config.toml
encoder_head_dim = 32
encoder_bias = "qkv"
decoder_width = 256
decoder_layers = 2
init = "torch_default"
optimizer = "muon"
adamw_lr_other_params = 0.001
epochs = 149.5
adamw_weight_decay_other_params = 0
Rows from block 5 of the encoder, named by matrix and row number. Rows with one number belong to one attention dimension. Each number is 50 + 12 x the weight over its row's rms, rounded and kept within 0 to 99. All counts start at 0. After the name is the row's rms in percent of the matrix's.
# v: attention query, key and value (stacked) (encoder.blocks.5.attn.qkv.weight, 576x192, the v third), inputs 0-191
# proj: attention output (encoder.blocks.5.attn.proj.weight, 192x192, transposed), outputs 0-191
v.115 113:52 54 49 63 44 47 56 37 48 47 52 50 71 48 29 56 47 59 50 47 61 41 42 57 41 54 46 48 56 60 35 36 46 64 56 39 46 51 38 52 51 52 50 50 30 48 58 39 27 58 51 39 56 56 56 27 54 48 36 52 00 45 43 57 49 51 72 56 68 51 46 69 58 83 53 64 37 62 38 50 51 21 69 32 58 56 49 42 51 31 48 51 68 38 54 36 87 71 52 49 49 55 48 51 49 69 43 69 52 03 58 64 38 34 48 50 63 60 55 52 56 50 61 44 69 50 43 55 51 62 56 55 25 55 48 49 56 54 46 54 52 50 48 52 49 52 39 46 62 31 62 45 53 50 42 57 60 52 52 49 41 65 22 57 38 37 42 50 57 60 56 45 42 56 40 48 47 46 60 40 40 39 52 47 90 57 52 35 31 55 44 49
v.116 089:52 50 47 55 41 36 53 42 42 59 45 59 50 22 48 25 15 49 35 51 29 50 76 45 64 39 58 56 43 58 54 61 56 32 33 36 23 59 56 71 39 38 65 48 50 52 44 56 54 57 51 49 59 53 49 36 34 52 48 32 72 57 86 65 40 37 48 55 48 54 62 69 55 46 66 41 20 57 52 50 44 59 57 30 80 51 52 52 38 48 53 48 47 41 25 51 69 39 56 31 53 55 69 42 41 55 52 56 44 57 48 71 53 55 34 45 39 63 31 51 49 54 53 36 42 43 48 48 66 65 45 19 54 28 57 57 58 51 19 52 55 47 44 85 48 53 44 46 58 59 55 59 52 69 55 56 54 51 49 51 82 56 55 50 49 43 40 58 45 36 43 36 75 41 43 58 53 61 57 52 32 50 59 43 47 43 38 63 58 45 53 47
v.117 101:89 39 31 49 54 47 48 59 63 25 64 52 50 37 52 37 54 33 32 53 61 49 22 51 72 46 40 69 41 55 58 34 38 32 50 61 46 36 51 51 47 40 54 59 55 54 47 62 38 62 58 32 52 34 29 60 74 69 61 56 50 43 53 34 46 52 56 61 64 54 49 35 56 65 47 40 63 56 53 48 76 48 45 58 59 47 76 42 37 47 46 62 49 44 66 53 53 68 47 42 28 58 45 54 74 59 53 54 53 46 47 45 69 53 70 42 23 37 45 45 70 50 24 24 51 66 48 52 41 47 65 53 34 68 55 51 53 49 52 45 49 45 32 82 50 47 52 51 35 49 45 23 46 47 39 52 58 29 55 58 31 52 55 60 41 32 38 53 52 61 54 68 49 55 47 45 44 16 49 55 40 58 59 50 61 30 49 36 48 56 71 52
v.118 103:77 35 45 54 40 62 47 59 69 50 66 30 43 55 49 35 53 42 55 43 70 61 29 45 49 33 45 44 51 52 47 56 59 46 40 40 61 57 14 42 42 56 35 68 46 52 53 49 33 47 55 46 54 61 66 61 66 59 61 66 72 53 47 47 69 50 61 46 49 31 50 44 65 39 61 47 68 60 56 34 71 94 49 44 55 47 42 37 39 49 35 36 39 65 36 51 71 54 47 31 29 59 52 30 71 58 41 56 43 27 55 48 40 37 46 46 56 41 56 51 36 52 50 56 45 47 35 53 66 55 49 48 29 75 35 30 70 51 57 52 48 44 50 69 62 49 40 50 31 47 33 64 51 35 50 55 63 67 57 36 37 61 54 48 40 57 50 50 45 62 69 77 52 48 47 61 71 49 67 38 42 75 46 58 50 45 44 45 42 46 55 26
v.119 090:57 41 49 69 63 45 51 57 45 59 67 73 46 37 58 43 30 52 24 58 48 64 58 44 54 35 41 53 79 63 61 52 38 50 53 49 50 43 17 43 38 61 38 62 44 50 63 44 33 55 43 42 44 38 55 41 59 53 66 59 33 59 66 49 47 51 52 67 43 50 33 51 57 63 17 60 24 56 51 60 36 41 51 49 63 49 50 24 46 42 39 56 52 44 46 45 63 58 46 52 48 47 51 46 32 56 51 49 52 47 54 44 54 44 77 53 47 54 37 41 68 50 45 35 51 57 48 47 47 66 45 60 02 51 39 44 69 53 60 55 60 59 46 57 43 49 51 42 33 44 35 71 50 52 50 72 41 52 42 46 69 34 22 69 65 75 52 45 41 51 64 56 55 79 25 27 37 55 50 43 41 40 71 51 76 48 52 40 56 55 60 42
v.120 103:52 64 64 50 64 69 42 58 44 52 59 45 50 27 42 31 41 61 41 73 38 52 70 58 39 32 78 47 34 33 35 31 60 50 56 59 49 57 36 43 45 61 49 55 44 58 54 35 31 39 50 47 50 52 50 48 44 49 52 30 42 57 50 46 53 55 64 45 47 56 51 35 51 48 24 57 50 57 49 46 56 53 41 53 76 45 22 59 44 57 41 17 50 52 80 47 47 32 54 42 55 54 44 39 23 64 58 59 44 53 42 21 71 51 58 56 49 42 45 60 82 36 36 29 62 38 27 52 48 64 48 49 38 71 60 53 68 70 61 50 43 53 26 81 44 53 28 54 39 50 51 90 52 48 50 58 54 43 49 53 52 50 52 68 59 59 46 74 49 40 34 55 40 43 44 64 51 42 60 43 42 51 46 44 59 50 49 53 49 55 62 62
v.121 107:45 56 19 47 36 50 36 62 67 35 52 49 36 74 50 51 52 15 71 33 53 52 47 35 51 51 46 65 45 37 66 48 34 29 28 60 66 49 62 56 50 39 51 60 69 49 50 62 50 66 67 61 57 59 23 47 59 40 56 50 67 56 60 71 67 46 37 45 56 75 44 50 36 63 41 43 51 32 38 54 58 86 45 44 51 48 49 48 51 48 57 27 28 46 28 06 61 47 49 45 50 37 56 51 74 40 66 56 42 47 46 56 58 60 45 54 26 50 43 52 48 48 48 51 38 62 47 35 55 49 50 42 46 46 40 30 47 49 39 50 31 48 55 64 69 59 72 76 54 61 49 51 52 53 41 57 54 58 51 49 48 30 66 35 46 51 43 61 41 35 59 61 60 54 43 53 42 55 53 60 50 49 77 36 30 49 42 54 58 51 56 62
v.122 113:42 50 32 48 29 59 55 51 58 51 70 58 50 55 37 60 42 52 39 52 80 49 44 44 59 76 39 60 54 56 60 52 54 57 18 21 64 66 49 68 49 52 29 52 38 47 44 68 50 45 54 49 47 34 54 33 59 34 52 46 51 41 56 54 42 39 41 57 48 51 56 63 36 57 47 39 51 53 37 74 50 60 63 30 56 28 53 50 61 27 44 45 45 31 35 63 54 56 40 51 57 47 55 50 79 67 43 42 44 50 75 49 49 52 57 37 60 51 38 26 44 47 58 47 45 58 51 17 52 54 60 56 39 57 50 37 55 49 05 64 30 31 61 69 51 50 57 47 32 31 55 62 58 61 46 44 37 50 51 45 48 54 42 48 48 39 72 50 71 55 71 72 55 70 56 34 38 53 44 66 47 52 53 37 47 50 55 69 63 65 29 54
v.123 100:51 54 35 42 46 51 42 40 45 56 58 59 53 46 77 46 15 41 55 78 43 58 49 56 69 69 47 61 43 46 68 52 59 57 45 46 51 55 51 45 55 60 43 72 54 42 37 52 76 47 47 64 49 34 63 40 39 50 51 38 59 51 62 48 52 32 47 55 45 09 42 46 42 48 47 29 61 29 37 55 56 80 39 48 52 49 52 44 56 46 61 47 69 55 48 66 38 45 48 57 34 45 50 46 55 36 49 37 33 47 33 54 33 46 57 38 53 70 52 33 26 49 55 50 51 48 67 38 48 51 54 64 26 73 66 47 50 46 50 64 46 42 56 53 66 56 46 48 53 71 27 63 57 55 46 32 52 58 38 57 53 43 54 44 50 59 91 50 50 46 52 74 68 68 54 29 48 52 40 70 57 59 43 47 45 50 38 69 60 33 30 18
v.124 091:21 60 35 64 44 51 51 28 40 77 63 61 66 44 53 46 56 48 62 54 32 63 64 28 45 41 38 51 47 62 52 44 50 46 28 74 34 56 53 46 51 51 59 51 33 64 41 38 36 71 62 52 61 41 54 23 46 44 60 52 43 41 57 61 53 39 36 54 46 58 57 45 43 60 53 50 32 46 58 47 30 47 85 54 59 43 51 51 42 36 52 54 72 34 56 45 47 27 61 50 47 45 53 21 28 54 58 47 44 35 64 57 44 52 59 63 50 51 57 51 36 45 13 60 57 49 63 52 58 55 43 27 37 27 39 42 54 49 54 53 41 60 49 28 52 69 65 49 64 59 47 48 56 51 24 47 72 73 36 42 53 56 46 64 59 47 56 50 50 47 66 60 80 64 34 48 49 49 70 59 58 47 52 31 50 57 32 72 63 46 40 50
v.125 114:25 50 51 60 58 53 49 46 42 52 53 49 60 39 71 68 55 43 47 57 34 47 46 56 39 51 50 24 44 49 63 40 55 57 59 37 37 39 71 44 55 48 34 59 47 35 41 55 74 54 38 48 60 52 55 51 23 50 53 51 51 61 43 50 48 52 71 50 33 45 54 51 35 20 30 32 39 77 48 40 31 40 66 65 38 57 52 64 36 57 56 31 43 51 42 57 38 39 50 51 54 47 54 37 09 55 61 51 61 62 49 65 47 65 57 48 66 48 59 63 50 76 57 76 47 65 48 40 50 50 51 39 54 47 47 64 53 60 55 33 59 65 51 30 48 53 42 34 54 46 41 49 31 55 51 20 48 75 39 44 74 55 61 27 78 46 63 54 52 60 47 38 51 43 60 43 70 51 39 54 71 48 39 46 42 49 52 61 82 56 36 31
v.126 085:33 36 56 48 50 29 56 52 56 55 57 47 27 42 44 49 25 71 32 45 49 40 63 52 52 74 34 60 51 45 47 46 58 69 54 19 42 46 56 54 54 65 51 54 54 42 42 43 33 44 54 53 49 60 49 61 49 56 34 33 39 34 52 60 38 46 50 70 55 41 56 22 71 12 62 33 58 44 40 58 43 42 51 55 43 36 71 33 64 58 74 67 74 41 52 65 26 52 52 40 60 51 33 67 38 66 67 45 53 49 66 50 38 75 70 62 61 49 52 62 65 47 59 50 69 42 49 58 45 50 77 61 44 59 47 58 54 56 80 58 38 27 52 22 31 62 40 46 57 43 52 47 46 45 73 70 40 48 50 47 57 50 32 64 50 55 54 43 57 42 49 49 46 43 48 44 65 64 39 51 43 47 49 57 40 53 35 62 41 44 44 60
v.127 093:41 32 33 78 42 40 37 63 54 45 61 43 39 50 49 60 55 45 56 50 41 52 34 58 49 50 33 40 64 69 52 61 36 40 56 59 46 34 42 52 37 47 46 33 54 49 47 47 46 54 68 50 56 46 30 48 37 47 44 48 51 65 47 64 41 71 60 64 55 54 38 42 62 19 51 49 32 59 46 59 39 55 60 39 25 54 69 52 51 46 76 59 60 32 45 29 51 51 56 38 88 32 60 62 63 67 47 40 53 50 60 64 45 37 62 58 50 47 30 51 57 54 56 62 35 59 42 58 59 50 38 51 47 43 46 56 30 39 51 29 42 55 51 09 49 68 48 64 50 44 53 40 51 54 48 57 34 73 53 46 66 39 33 57 28 36 61 49 81 37 43 53 40 55 49 31 23 62 55 51 63 70 65 55 71 62 57 49 68 48 56 54
v.128 110:67 41 48 63 52 47 48 66 56 51 69 51 47 47 48 45 49 40 29 57 42 49 76 37 62 48 48 70 35 51 25 51 43 13 51 50 21 49 50 47 32 49 56 38 43 41 40 58 32 64 49 58 44 42 46 72 68 56 65 38 60 48 52 44 38 69 36 62 43 46 43 52 80 44 50 53 62 46 48 53 66 60 44 41 61 35 60 50 35 49 66 59 51 46 62 50 68 30 55 36 30 38 47 52 63 27 46 26 37 64 62 56 85 51 64 47 21 60 43 67 52 33 49 36 55 52 34 53 77 50 46 73 43 73 40 49 57 45 51 62 33 49 40 74 62 75 46 51 38 46 49 48 64 52 52 56 45 50 56 45 40 49 56 59 52 49 50 48 53 37 51 73 66 51 54 56 30 47 62 55 50 60 41 51 56 38 37 51 58 39 78 43
v.129 088:48 41 58 33 49 58 42 62 47 66 59 55 49 26 50 36 44 61 12 53 52 49 64 38 77 52 53 83 63 48 45 41 63 57 37 63 27 46 58 55 36 51 50 56 62 55 55 65 49 37 06 50 42 36 57 42 53 61 61 38 67 45 52 45 59 43 53 38 43 38 53 26 50 63 48 43 50 71 51 58 50 46 38 59 51 44 30 42 60 35 24 53 50 36 27 83 47 57 51 50 47 66 24 38 62 52 58 39 46 62 33 39 66 48 44 52 39 44 52 56 65 52 45 65 59 45 65 51 29 63 53 49 44 62 40 48 52 49 51 67 58 57 52 51 26 33 53 58 55 53 51 49 62 63 49 56 37 32 49 58 46 52 33 67 71 65 56 53 54 40 38 62 72 49 47 59 62 59 19 77 29 52 54 52 50 49 37 52 56 51 51 44
v.130 112:75 48 49 50 47 50 52 62 53 42 53 45 49 57 53 56 58 43 36 49 66 55 21 62 46 62 53 47 49 50 42 37 32 55 51 39 46 44 42 43 42 52 40 54 48 45 45 61 22 53 71 46 44 63 62 82 77 68 65 61 43 44 50 47 57 41 63 66 32 40 36 51 44 50 46 66 58 36 63 53 66 60 51 58 20 49 59 39 22 48 54 48 49 49 68 43 68 58 60 41 46 50 46 46 83 60 53 42 60 44 54 65 53 52 61 51 53 38 55 38 58 29 36 63 46 43 53 61 51 71 71 53 23 69 46 38 40 36 49 51 52 34 25 51 50 49 47 47 38 55 22 49 40 38 48 42 50 34 56 49 37 50 45 71 23 35 49 50 47 78 54 65 48 32 68 76 30 48 63 42 38 55 45 51 69 42 52 41 30 52 64 67
v.131 074:58 44 38 38 52 60 61 52 46 41 56 59 46 41 49 52 32 66 56 48 61 50 54 64 74 54 59 43 40 35 38 46 51 47 63 53 48 46 45 30 51 72 39 40 65 55 59 79 55 49 55 54 49 68 53 41 64 82 52 43 55 59 50 13 60 38 41 47 51 33 54 33 57 45 58 39 80 40 38 46 51 39 22 56 23 24 57 52 36 53 73 36 44 56 42 63 33 40 51 45 36 38 36 46 75 61 84 43 42 60 42 50 67 54 58 50 61 72 45 55 51 34 48 63 48 43 47 50 31 56 51 54 67 53 53 51 52 46 43 57 47 52 45 63 53 60 43 63 29 64 24 48 56 29 37 52 52 55 51 44 38 58 52 50 65 50 34 49 60 67 42 73 35 49 52 53 44 21 48 51 64 42 26 62 37 54 41 66 57 59 65 33
v.132 075:52 56 62 47 45 49 45 62 73 51 45 51 32 59 41 52 66 50 52 71 47 65 53 47 54 59 34 63 55 49 57 46 44 38 55 49 43 55 49 59 40 31 66 67 84 55 49 51 51 43 42 54 59 27 33 73 46 22 66 39 51 46 69 52 27 46 34 57 26 45 47 61 97 45 57 44 46 43 81 56 43 74 44 49 46 38 67 48 52 48 36 50 42 50 47 49 54 51 48 56 26 43 49 53 45 35 46 37 47 51 68 54 48 67 51 47 20 60 35 38 50 46 30 46 54 49 33 46 69 46 28 42 42 56 54 51 52 47 51 52 61 45 55 48 64 61 51 50 20 42 61 46 46 52 21 72 32 51 46 39 47 23 62 67 70 57 58 30 54 42 68 62 55 53 61 47 48 40 60 60 44 45 63 39 51 42 48 61 50 37 64 33
proj.115 120:68 61 43 35 71 62 53 43 33 48 20 43 40 52 54 37 55 33 76 34 32 40 35 19 42 43 49 48 48 52 61 44 45 48 68 55 57 63 36 53 46 41 44 33 47 34 50 50 62 59 66 52 53 73 48 38 42 21 46 62 76 52 42 40 49 62 44 47 43 51 38 35 29 50 53 49 49 32 66 17 50 74 53 37 22 64 51 52 41 56 50 57 49 51 22 66 41 50 26 49 50 60 64 37 50 47 53 58 53 64 51 56 45 53 34 45 56 52 64 51 45 49 48 67 47 38 77 50 64 64 59 65 66 50 54 49 19 57 51 59 57 45 66 27 55 42 35 35 47 73 51 30 32 66 58 49 52 30 51 49 58 49 50 48 49 55 31 31 25 48 60 62 51 44 51 64 48 59 37 59 45 57 49 49 48 48 45 41 39 65 49 44
proj.116 087:74 57 25 36 41 47 62 53 47 40 42 57 72 22 42 37 52 63 50 27 60 42 40 47 45 37 65 48 38 58 51 58 50 34 48 61 77 19 38 49 50 60 51 47 42 42 49 47 60 37 63 34 63 57 33 42 56 56 60 51 40 44 50 60 60 49 47 36 48 49 52 42 75 46 35 59 36 62 46 59 64 30 64 47 31 61 61 29 58 61 59 49 43 43 59 53 54 61 47 61 67 55 48 34 59 49 50 16 52 42 42 43 41 58 52 45 44 66 59 58 60 46 74 49 49 55 34 73 45 34 45 47 68 58 46 49 46 50 65 47 59 53 56 75 37 46 51 60 69 42 73 68 55 54 53 52 50 37 58 44 51 52 52 50 50 51 57 53 68 38 39 86 25 88 51 37 29 52 32 32 56 39 51 53 46 59 58 45 53 65 70 47
proj.117 103:38 76 86 57 38 38 66 24 63 55 60 29 67 61 34 53 51 45 43 49 45 41 67 61 19 30 65 40 66 50 48 46 55 44 37 47 61 62 45 50 47 60 47 45 37 48 22 58 51 55 41 61 52 63 36 52 41 82 49 74 38 61 51 53 46 53 55 50 31 44 52 69 51 43 74 44 44 41 54 47 47 24 47 44 55 53 50 46 36 39 47 46 36 54 55 62 65 39 54 33 72 55 50 65 43 42 50 50 59 40 48 51 45 57 26 48 32 47 68 70 32 65 73 50 28 51 50 59 53 44 61 64 64 66 37 41 57 33 64 38 48 44 37 48 45 32 53 35 71 35 54 25 53 35 47 39 42 46 58 47 42 49 48 47 50 48 40 27 57 65 43 41 63 46 47 61 70 53 46 52 72 34 54 60 41 54 49 27 46 47 47 41
proj.118 117:66 45 74 37 38 50 71 26 51 47 62 47 66 62 52 42 50 43 43 76 52 39 66 65 48 50 39 55 54 57 39 29 38 45 60 50 30 35 48 50 30 53 52 46 42 46 36 61 38 42 36 63 58 39 46 60 44 54 42 45 47 47 61 56 69 33 36 40 32 56 44 62 31 54 67 45 50 39 54 35 52 53 49 41 60 60 75 67 39 76 71 48 48 28 62 57 58 48 45 65 53 45 36 71 34 66 49 65 38 77 56 46 50 52 52 54 48 78 54 59 70 51 47 71 61 47 70 42 39 39 55 43 44 48 54 41 66 68 41 70 44 41 29 59 66 33 47 52 67 66 48 21 50 74 54 36 18 37 55 66 48 48 38 52 63 62 25 55 37 59 49 31 56 53 54 48 65 52 54 61 41 51 50 52 40 54 59 55 55 41 62 53
proj.119 085:52 52 64 38 51 57 66 55 33 50 36 43 52 44 43 23 45 63 46 17 32 43 42 31 49 64 60 53 35 60 63 19 54 53 55 63 41 50 48 67 65 78 60 57 24 47 47 57 38 53 55 71 51 77 49 52 41 32 60 58 49 48 43 65 52 71 46 49 50 34 41 60 40 51 70 57 27 30 46 51 41 60 55 48 38 59 66 50 34 34 48 64 47 36 56 39 52 66 18 23 62 49 43 55 48 70 51 35 63 51 53 71 40 52 45 44 44 47 58 47 56 37 51 45 38 49 48 65 58 44 56 69 61 60 32 57 47 48 35 41 31 47 65 52 37 38 49 46 60 56 77 29 52 61 45 47 42 59 33 42 50 40 51 59 52 48 48 30 73 41 32 55 60 62 50 46 31 62 56 66 46 62 46 51 40 33 58 34 68 60 63 63
proj.120 110:50 45 79 54 42 38 63 54 47 59 40 32 69 40 55 75 65 53 45 63 53 59 42 42 39 66 75 40 46 54 27 54 38 54 52 53 73 55 41 54 58 76 37 54 50 53 66 32 49 48 54 77 45 55 29 48 41 57 41 46 50 51 45 61 45 63 40 61 53 67 39 53 40 41 69 60 51 51 27 60 50 51 43 55 44 36 52 55 53 61 66 32 49 39 46 41 51 68 43 42 63 56 47 83 47 44 59 50 60 38 46 64 48 43 45 45 55 41 52 68 54 43 54 38 40 57 55 71 46 49 48 50 42 68 44 44 56 64 63 59 60 63 36 21 34 44 46 45 52 23 57 42 42 53 46 62 41 57 58 37 52 75 41 54 30 76 49 47 66 50 25 57 77 61 56 49 45 51 32 35 55 94 50 71 68 55 52 48 48 51 60 67
proj.121 109:57 38 53 50 62 53 39 40 53 32 54 62 49 48 58 29 38 59 26 66 53 51 65 99 52 58 55 43 46 50 54 30 38 45 55 64 56 40 29 60 34 50 50 31 33 73 54 51 37 35 19 52 48 49 38 59 51 80 31 76 42 43 50 39 83 38 59 49 29 46 59 44 58 53 40 55 46 53 38 53 49 28 59 49 58 58 42 50 51 67 51 33 65 61 75 56 53 33 52 50 54 57 39 53 21 48 40 50 66 31 56 41 79 50 63 52 50 43 51 50 52 55 36 48 40 30 57 45 51 34 57 46 63 57 50 43 49 39 52 52 49 48 39 65 52 33 57 47 47 54 56 50 46 31 50 54 54 50 36 69 37 44 54 39 69 35 52 49 54 78 46 32 36 35 42 51 56 24 54 34 47 33 43 53 48 45 50 48 50 59 52 33
proj.122 115:67 56 32 45 54 44 42 44 65 47 47 64 63 31 33 27 47 79 41 49 41 39 51 66 65 37 33 50 45 81 62 42 64 37 50 75 31 52 43 37 61 47 52 33 48 49 44 66 46 30 54 61 71 61 74 50 40 42 75 64 59 32 46 50 76 46 38 38 43 29 51 56 47 45 53 73 41 32 56 40 53 48 52 48 56 54 52 48 50 52 65 47 61 57 52 64 63 48 50 38 54 40 45 35 40 50 51 27 48 52 57 54 63 71 30 54 34 65 62 44 38 64 47 62 46 47 53 41 53 42 34 40 75 49 56 46 41 44 46 46 53 52 54 67 48 71 48 50 70 51 61 27 75 47 35 50 37 50 58 53 65 51 60 49 67 49 37 61 40 69 73 47 47 77 68 48 42 34 51 66 53 42 29 50 44 48 33 63 47 61 47 28
proj.123 105:24 57 52 53 42 48 50 43 39 27 56 65 43 50 30 49 66 56 28 52 48 58 54 60 58 53 44 29 42 70 48 57 57 39 76 40 38 46 50 53 50 59 64 54 51 44 33 54 56 52 56 60 59 32 74 82 44 47 67 42 49 52 68 53 64 53 30 22 50 43 55 65 66 43 32 50 61 55 64 71 52 50 51 48 65 60 48 56 52 63 44 43 41 51 45 54 57 45 56 40 69 43 39 34 27 50 40 27 79 63 44 66 57 41 56 45 51 78 46 51 71 54 45 52 59 47 36 55 26 42 25 24 43 27 36 44 47 43 56 49 53 45 50 83 37 51 40 51 48 50 51 41 51 38 38 38 42 62 42 18 33 43 69 52 44 56 49 49 44 41 42 41 47 41 56 43 73 35 62 55 43 39 56 70 37 44 40 58 62 53 62 44
proj.124 096:65 71 44 63 75 59 61 45 41 49 35 63 42 41 48 45 56 53 50 25 54 53 45 60 54 48 54 33 48 56 48 37 52 43 80 49 56 48 38 64 58 63 50 42 48 43 62 38 51 34 48 40 51 62 51 45 41 43 37 47 56 41 28 69 70 50 57 45 64 41 46 53 53 60 51 54 47 60 57 54 61 44 61 51 47 54 69 54 57 62 38 57 23 68 56 59 51 58 36 41 50 72 65 21 61 60 50 32 55 36 50 52 50 32 56 40 51 42 42 54 32 46 33 53 44 45 35 52 54 30 51 28 52 50 58 54 55 60 40 47 41 43 51 55 46 38 34 58 52 25 65 39 24 37 51 49 71 24 48 33 49 50 68 45 47 29 37 34 57 69 41 44 27 46 33 58 30 47 80 21 41 60 50 51 69 29 71 46 45 83 61 50
proj.125 115:52 43 32 82 47 60 69 48 42 50 76 55 40 49 57 50 60 49 56 73 63 60 43 35 67 49 37 54 52 35 36 45 55 41 40 45 49 41 74 67 71 49 59 59 56 37 64 46 61 53 51 51 50 49 62 36 56 54 56 41 67 63 56 62 35 43 73 56 79 46 42 61 52 49 21 41 52 60 53 78 68 53 62 45 59 32 67 50 52 52 39 39 55 63 73 44 36 73 66 49 58 59 56 54 52 37 56 48 43 49 51 69 60 35 66 33 72 60 34 41 46 47 38 60 42 62 53 36 34 53 42 27 29 36 55 66 44 78 51 52 52 58 57 56 48 61 55 44 51 45 47 72 45 76 42 41 45 32 54 44 57 47 63 54 33 36 44 28 54 31 40 48 69 58 35 54 33 48 45 45 51 51 58 46 68 37 50 63 77 48 49 35
proj.126 081:61 63 42 50 16 46 39 81 43 50 50 73 46 39 22 71 51 51 58 44 45 45 53 36 57 49 24 48 67 65 46 74 72 54 45 48 24 67 59 48 51 36 47 59 47 35 39 53 37 50 47 53 36 63 53 49 38 43 63 45 66 50 33 53 52 54 36 64 48 41 58 46 54 47 58 63 45 47 43 50 30 48 60 55 44 53 42 48 60 29 49 51 45 52 46 54 45 55 41 52 58 48 59 34 47 25 48 34 54 75 47 38 49 62 16 27 36 30 31 60 41 49 44 35 50 55 36 54 62 55 33 62 26 56 64 47 37 60 16 49 49 47 51 42 39 44 53 51 46 43 45 50 53 46 53 47 37 49 44 40 70 57 44 50 38 39 82 57 58 52 40 65 45 67 54 26 29 63 35 64 51 61 47 48 50 73 46 42 46 23 40 50
proj.127 099:61 59 41 53 63 70 33 61 52 40 54 50 40 60 46 46 46 46 44 41 62 53 50 55 58 70 50 76 28 53 47 41 44 67 27 50 43 46 48 75 55 47 53 28 21 40 54 49 56 53 33 36 49 76 64 46 35 54 56 46 45 50 38 42 60 46 64 70 51 39 44 56 50 48 58 26 49 43 48 42 56 61 69 52 36 53 58 76 21 46 43 37 69 33 59 42 42 64 57 49 43 63 55 27 52 42 44 46 56 62 59 63 33 48 41 44 65 42 50 46 63 53 57 51 41 47 46 45 67 55 64 69 67 38 53 61 52 50 29 62 48 47 58 69 48 57 40 46 48 69 47 70 50 61 65 36 91 51 61 44 71 49 81 46 57 13 71 50 45 62 52 35 42 47 59 47 23 56 55 40 52 28 39 45 49 50 43 46 47 61 50 47
proj.128 110:63 47 35 45 62 79 52 59 63 45 55 56 29 69 58 31 50 54 52 48 53 46 54 62 74 55 59 39 54 40 46 48 59 60 62 50 76 48 50 60 56 60 47 55 49 50 70 41 60 33 42 33 43 45 50 58 60 59 45 67 73 53 66 51 61 42 56 44 62 37 48 36 84 76 40 58 42 50 58 51 53 44 37 59 57 47 49 44 74 44 49 56 66 46 72 49 37 60 50 48 27 56 60 39 45 44 37 49 60 57 45 46 39 46 75 55 75 23 39 31 56 72 52 46 58 39 57 50 41 15 56 52 47 48 47 36 68 50 40 36 64 48 50 60 46 50 45 51 50 50 40 94 48 44 73 57 57 43 51 69 57 51 71 52 37 34 61 62 48 50 73 40 42 45 58 58 52 53 49 74 43 49 46 50 60 85 64 46 45 41 47 42
proj.129 092:61 46 39 33 55 53 53 50 65 41 51 32 34 51 54 63 41 45 61 46 57 79 64 50 40 45 54 44 51 37 71 52 55 50 47 29 49 55 50 52 59 45 54 62 38 55 45 41 76 56 70 37 55 56 45 62 45 47 53 30 51 47 83 64 34 70 30 47 45 74 46 68 60 43 40 53 57 53 62 41 57 50 49 47 75 48 58 32 49 46 70 26 39 50 42 66 38 27 51 41 46 33 50 36 53 49 30 53 51 62 44 43 55 51 52 76 39 46 39 20 36 43 34 48 74 55 47 38 51 39 46 62 52 70 45 56 59 41 25 28 45 54 32 89 35 64 50 64 56 63 55 77 29 37 64 32 51 49 49 46 51 44 55 45 54 48 29 65 48 44 57 49 48 56 61 54 63 40 29 54 51 55 46 46 52 49 62 57 23 58 50 45
proj.130 111:44 72 40 51 67 48 50 34 65 34 46 52 41 49 46 28 49 62 50 40 51 40 58 54 39 45 52 37 51 42 50 31 57 48 73 58 58 32 44 58 77 65 50 41 27 46 46 49 60 43 56 55 53 49 52 41 45 39 65 79 52 55 51 69 54 50 40 47 75 20 41 32 88 63 44 47 46 40 49 44 47 49 44 35 39 29 54 54 64 33 50 54 47 69 43 72 68 34 28 33 46 58 35 53 28 53 49 38 52 46 39 49 64 50 49 34 51 39 73 69 39 54 56 37 41 49 50 53 52 39 38 45 59 57 50 48 47 41 45 31 65 60 61 50 29 47 43 53 69 13 59 49 61 50 50 63 54 56 18 50 56 28 81 56 51 40 43 26 47 50 54 57 43 47 41 50 48 45 39 49 73 48 59 44 47 40 57 46 64 62 47 31
proj.131 073:35 57 49 49 48 52 49 40 77 51 71 43 47 64 68 53 51 65 37 54 61 42 68 50 49 52 32 67 53 56 56 41 43 54 42 47 57 66 60 50 59 64 51 45 15 49 37 50 50 46 52 44 56 43 56 53 47 52 52 62 47 48 39 65 77 45 45 44 46 35 40 50 54 46 47 41 58 62 41 47 61 45 66 55 62 51 47 59 50 46 48 45 41 28 80 59 57 53 53 55 61 36 50 34 32 40 42 52 67 57 53 25 52 41 44 50 37 42 47 49 40 83 41 44 39 49 29 41 49 48 43 50 40 63 36 53 49 45 56 20 53 26 44 71 47 51 23 49 56 21 56 66 56 43 94 37 54 31 50 71 71 54 90 58 59 45 66 69 36 60 50 26 38 48 52 49 50 61 46 54 49 35 48 54 40 45 66 41 39 33 51 48
proj.132 075:47 38 52 39 46 64 45 68 46 49 46 62 76 35 45 33 52 49 52 42 54 44 40 58 68 51 52 36 50 62 28 69 48 34 47 49 53 48 48 37 72 41 35 63 54 52 41 53 70 40 47 33 26 43 44 54 82 45 36 50 49 69 58 54 60 48 66 36 76 40 27 48 45 58 53 77 39 44 56 42 48 47 56 79 53 68 40 40 45 46 58 55 48 32 44 43 58 49 64 55 26 50 48 34 50 78 32 38 47 37 53 38 47 33 59 55 53 34 55 45 60 39 41 41 58 36 57 62 80 40 67 47 44 71 61 22 47 29 49 47 54 55 42 48 49 61 66 56 63 55 36 53 46 38 58 49 50 31 59 42 20 76 53 46 46 51 48 56 71 45 48 77 34 53 50 54 49 39 38 50 53 47 48 69 46 38 55 38 29 67 43 51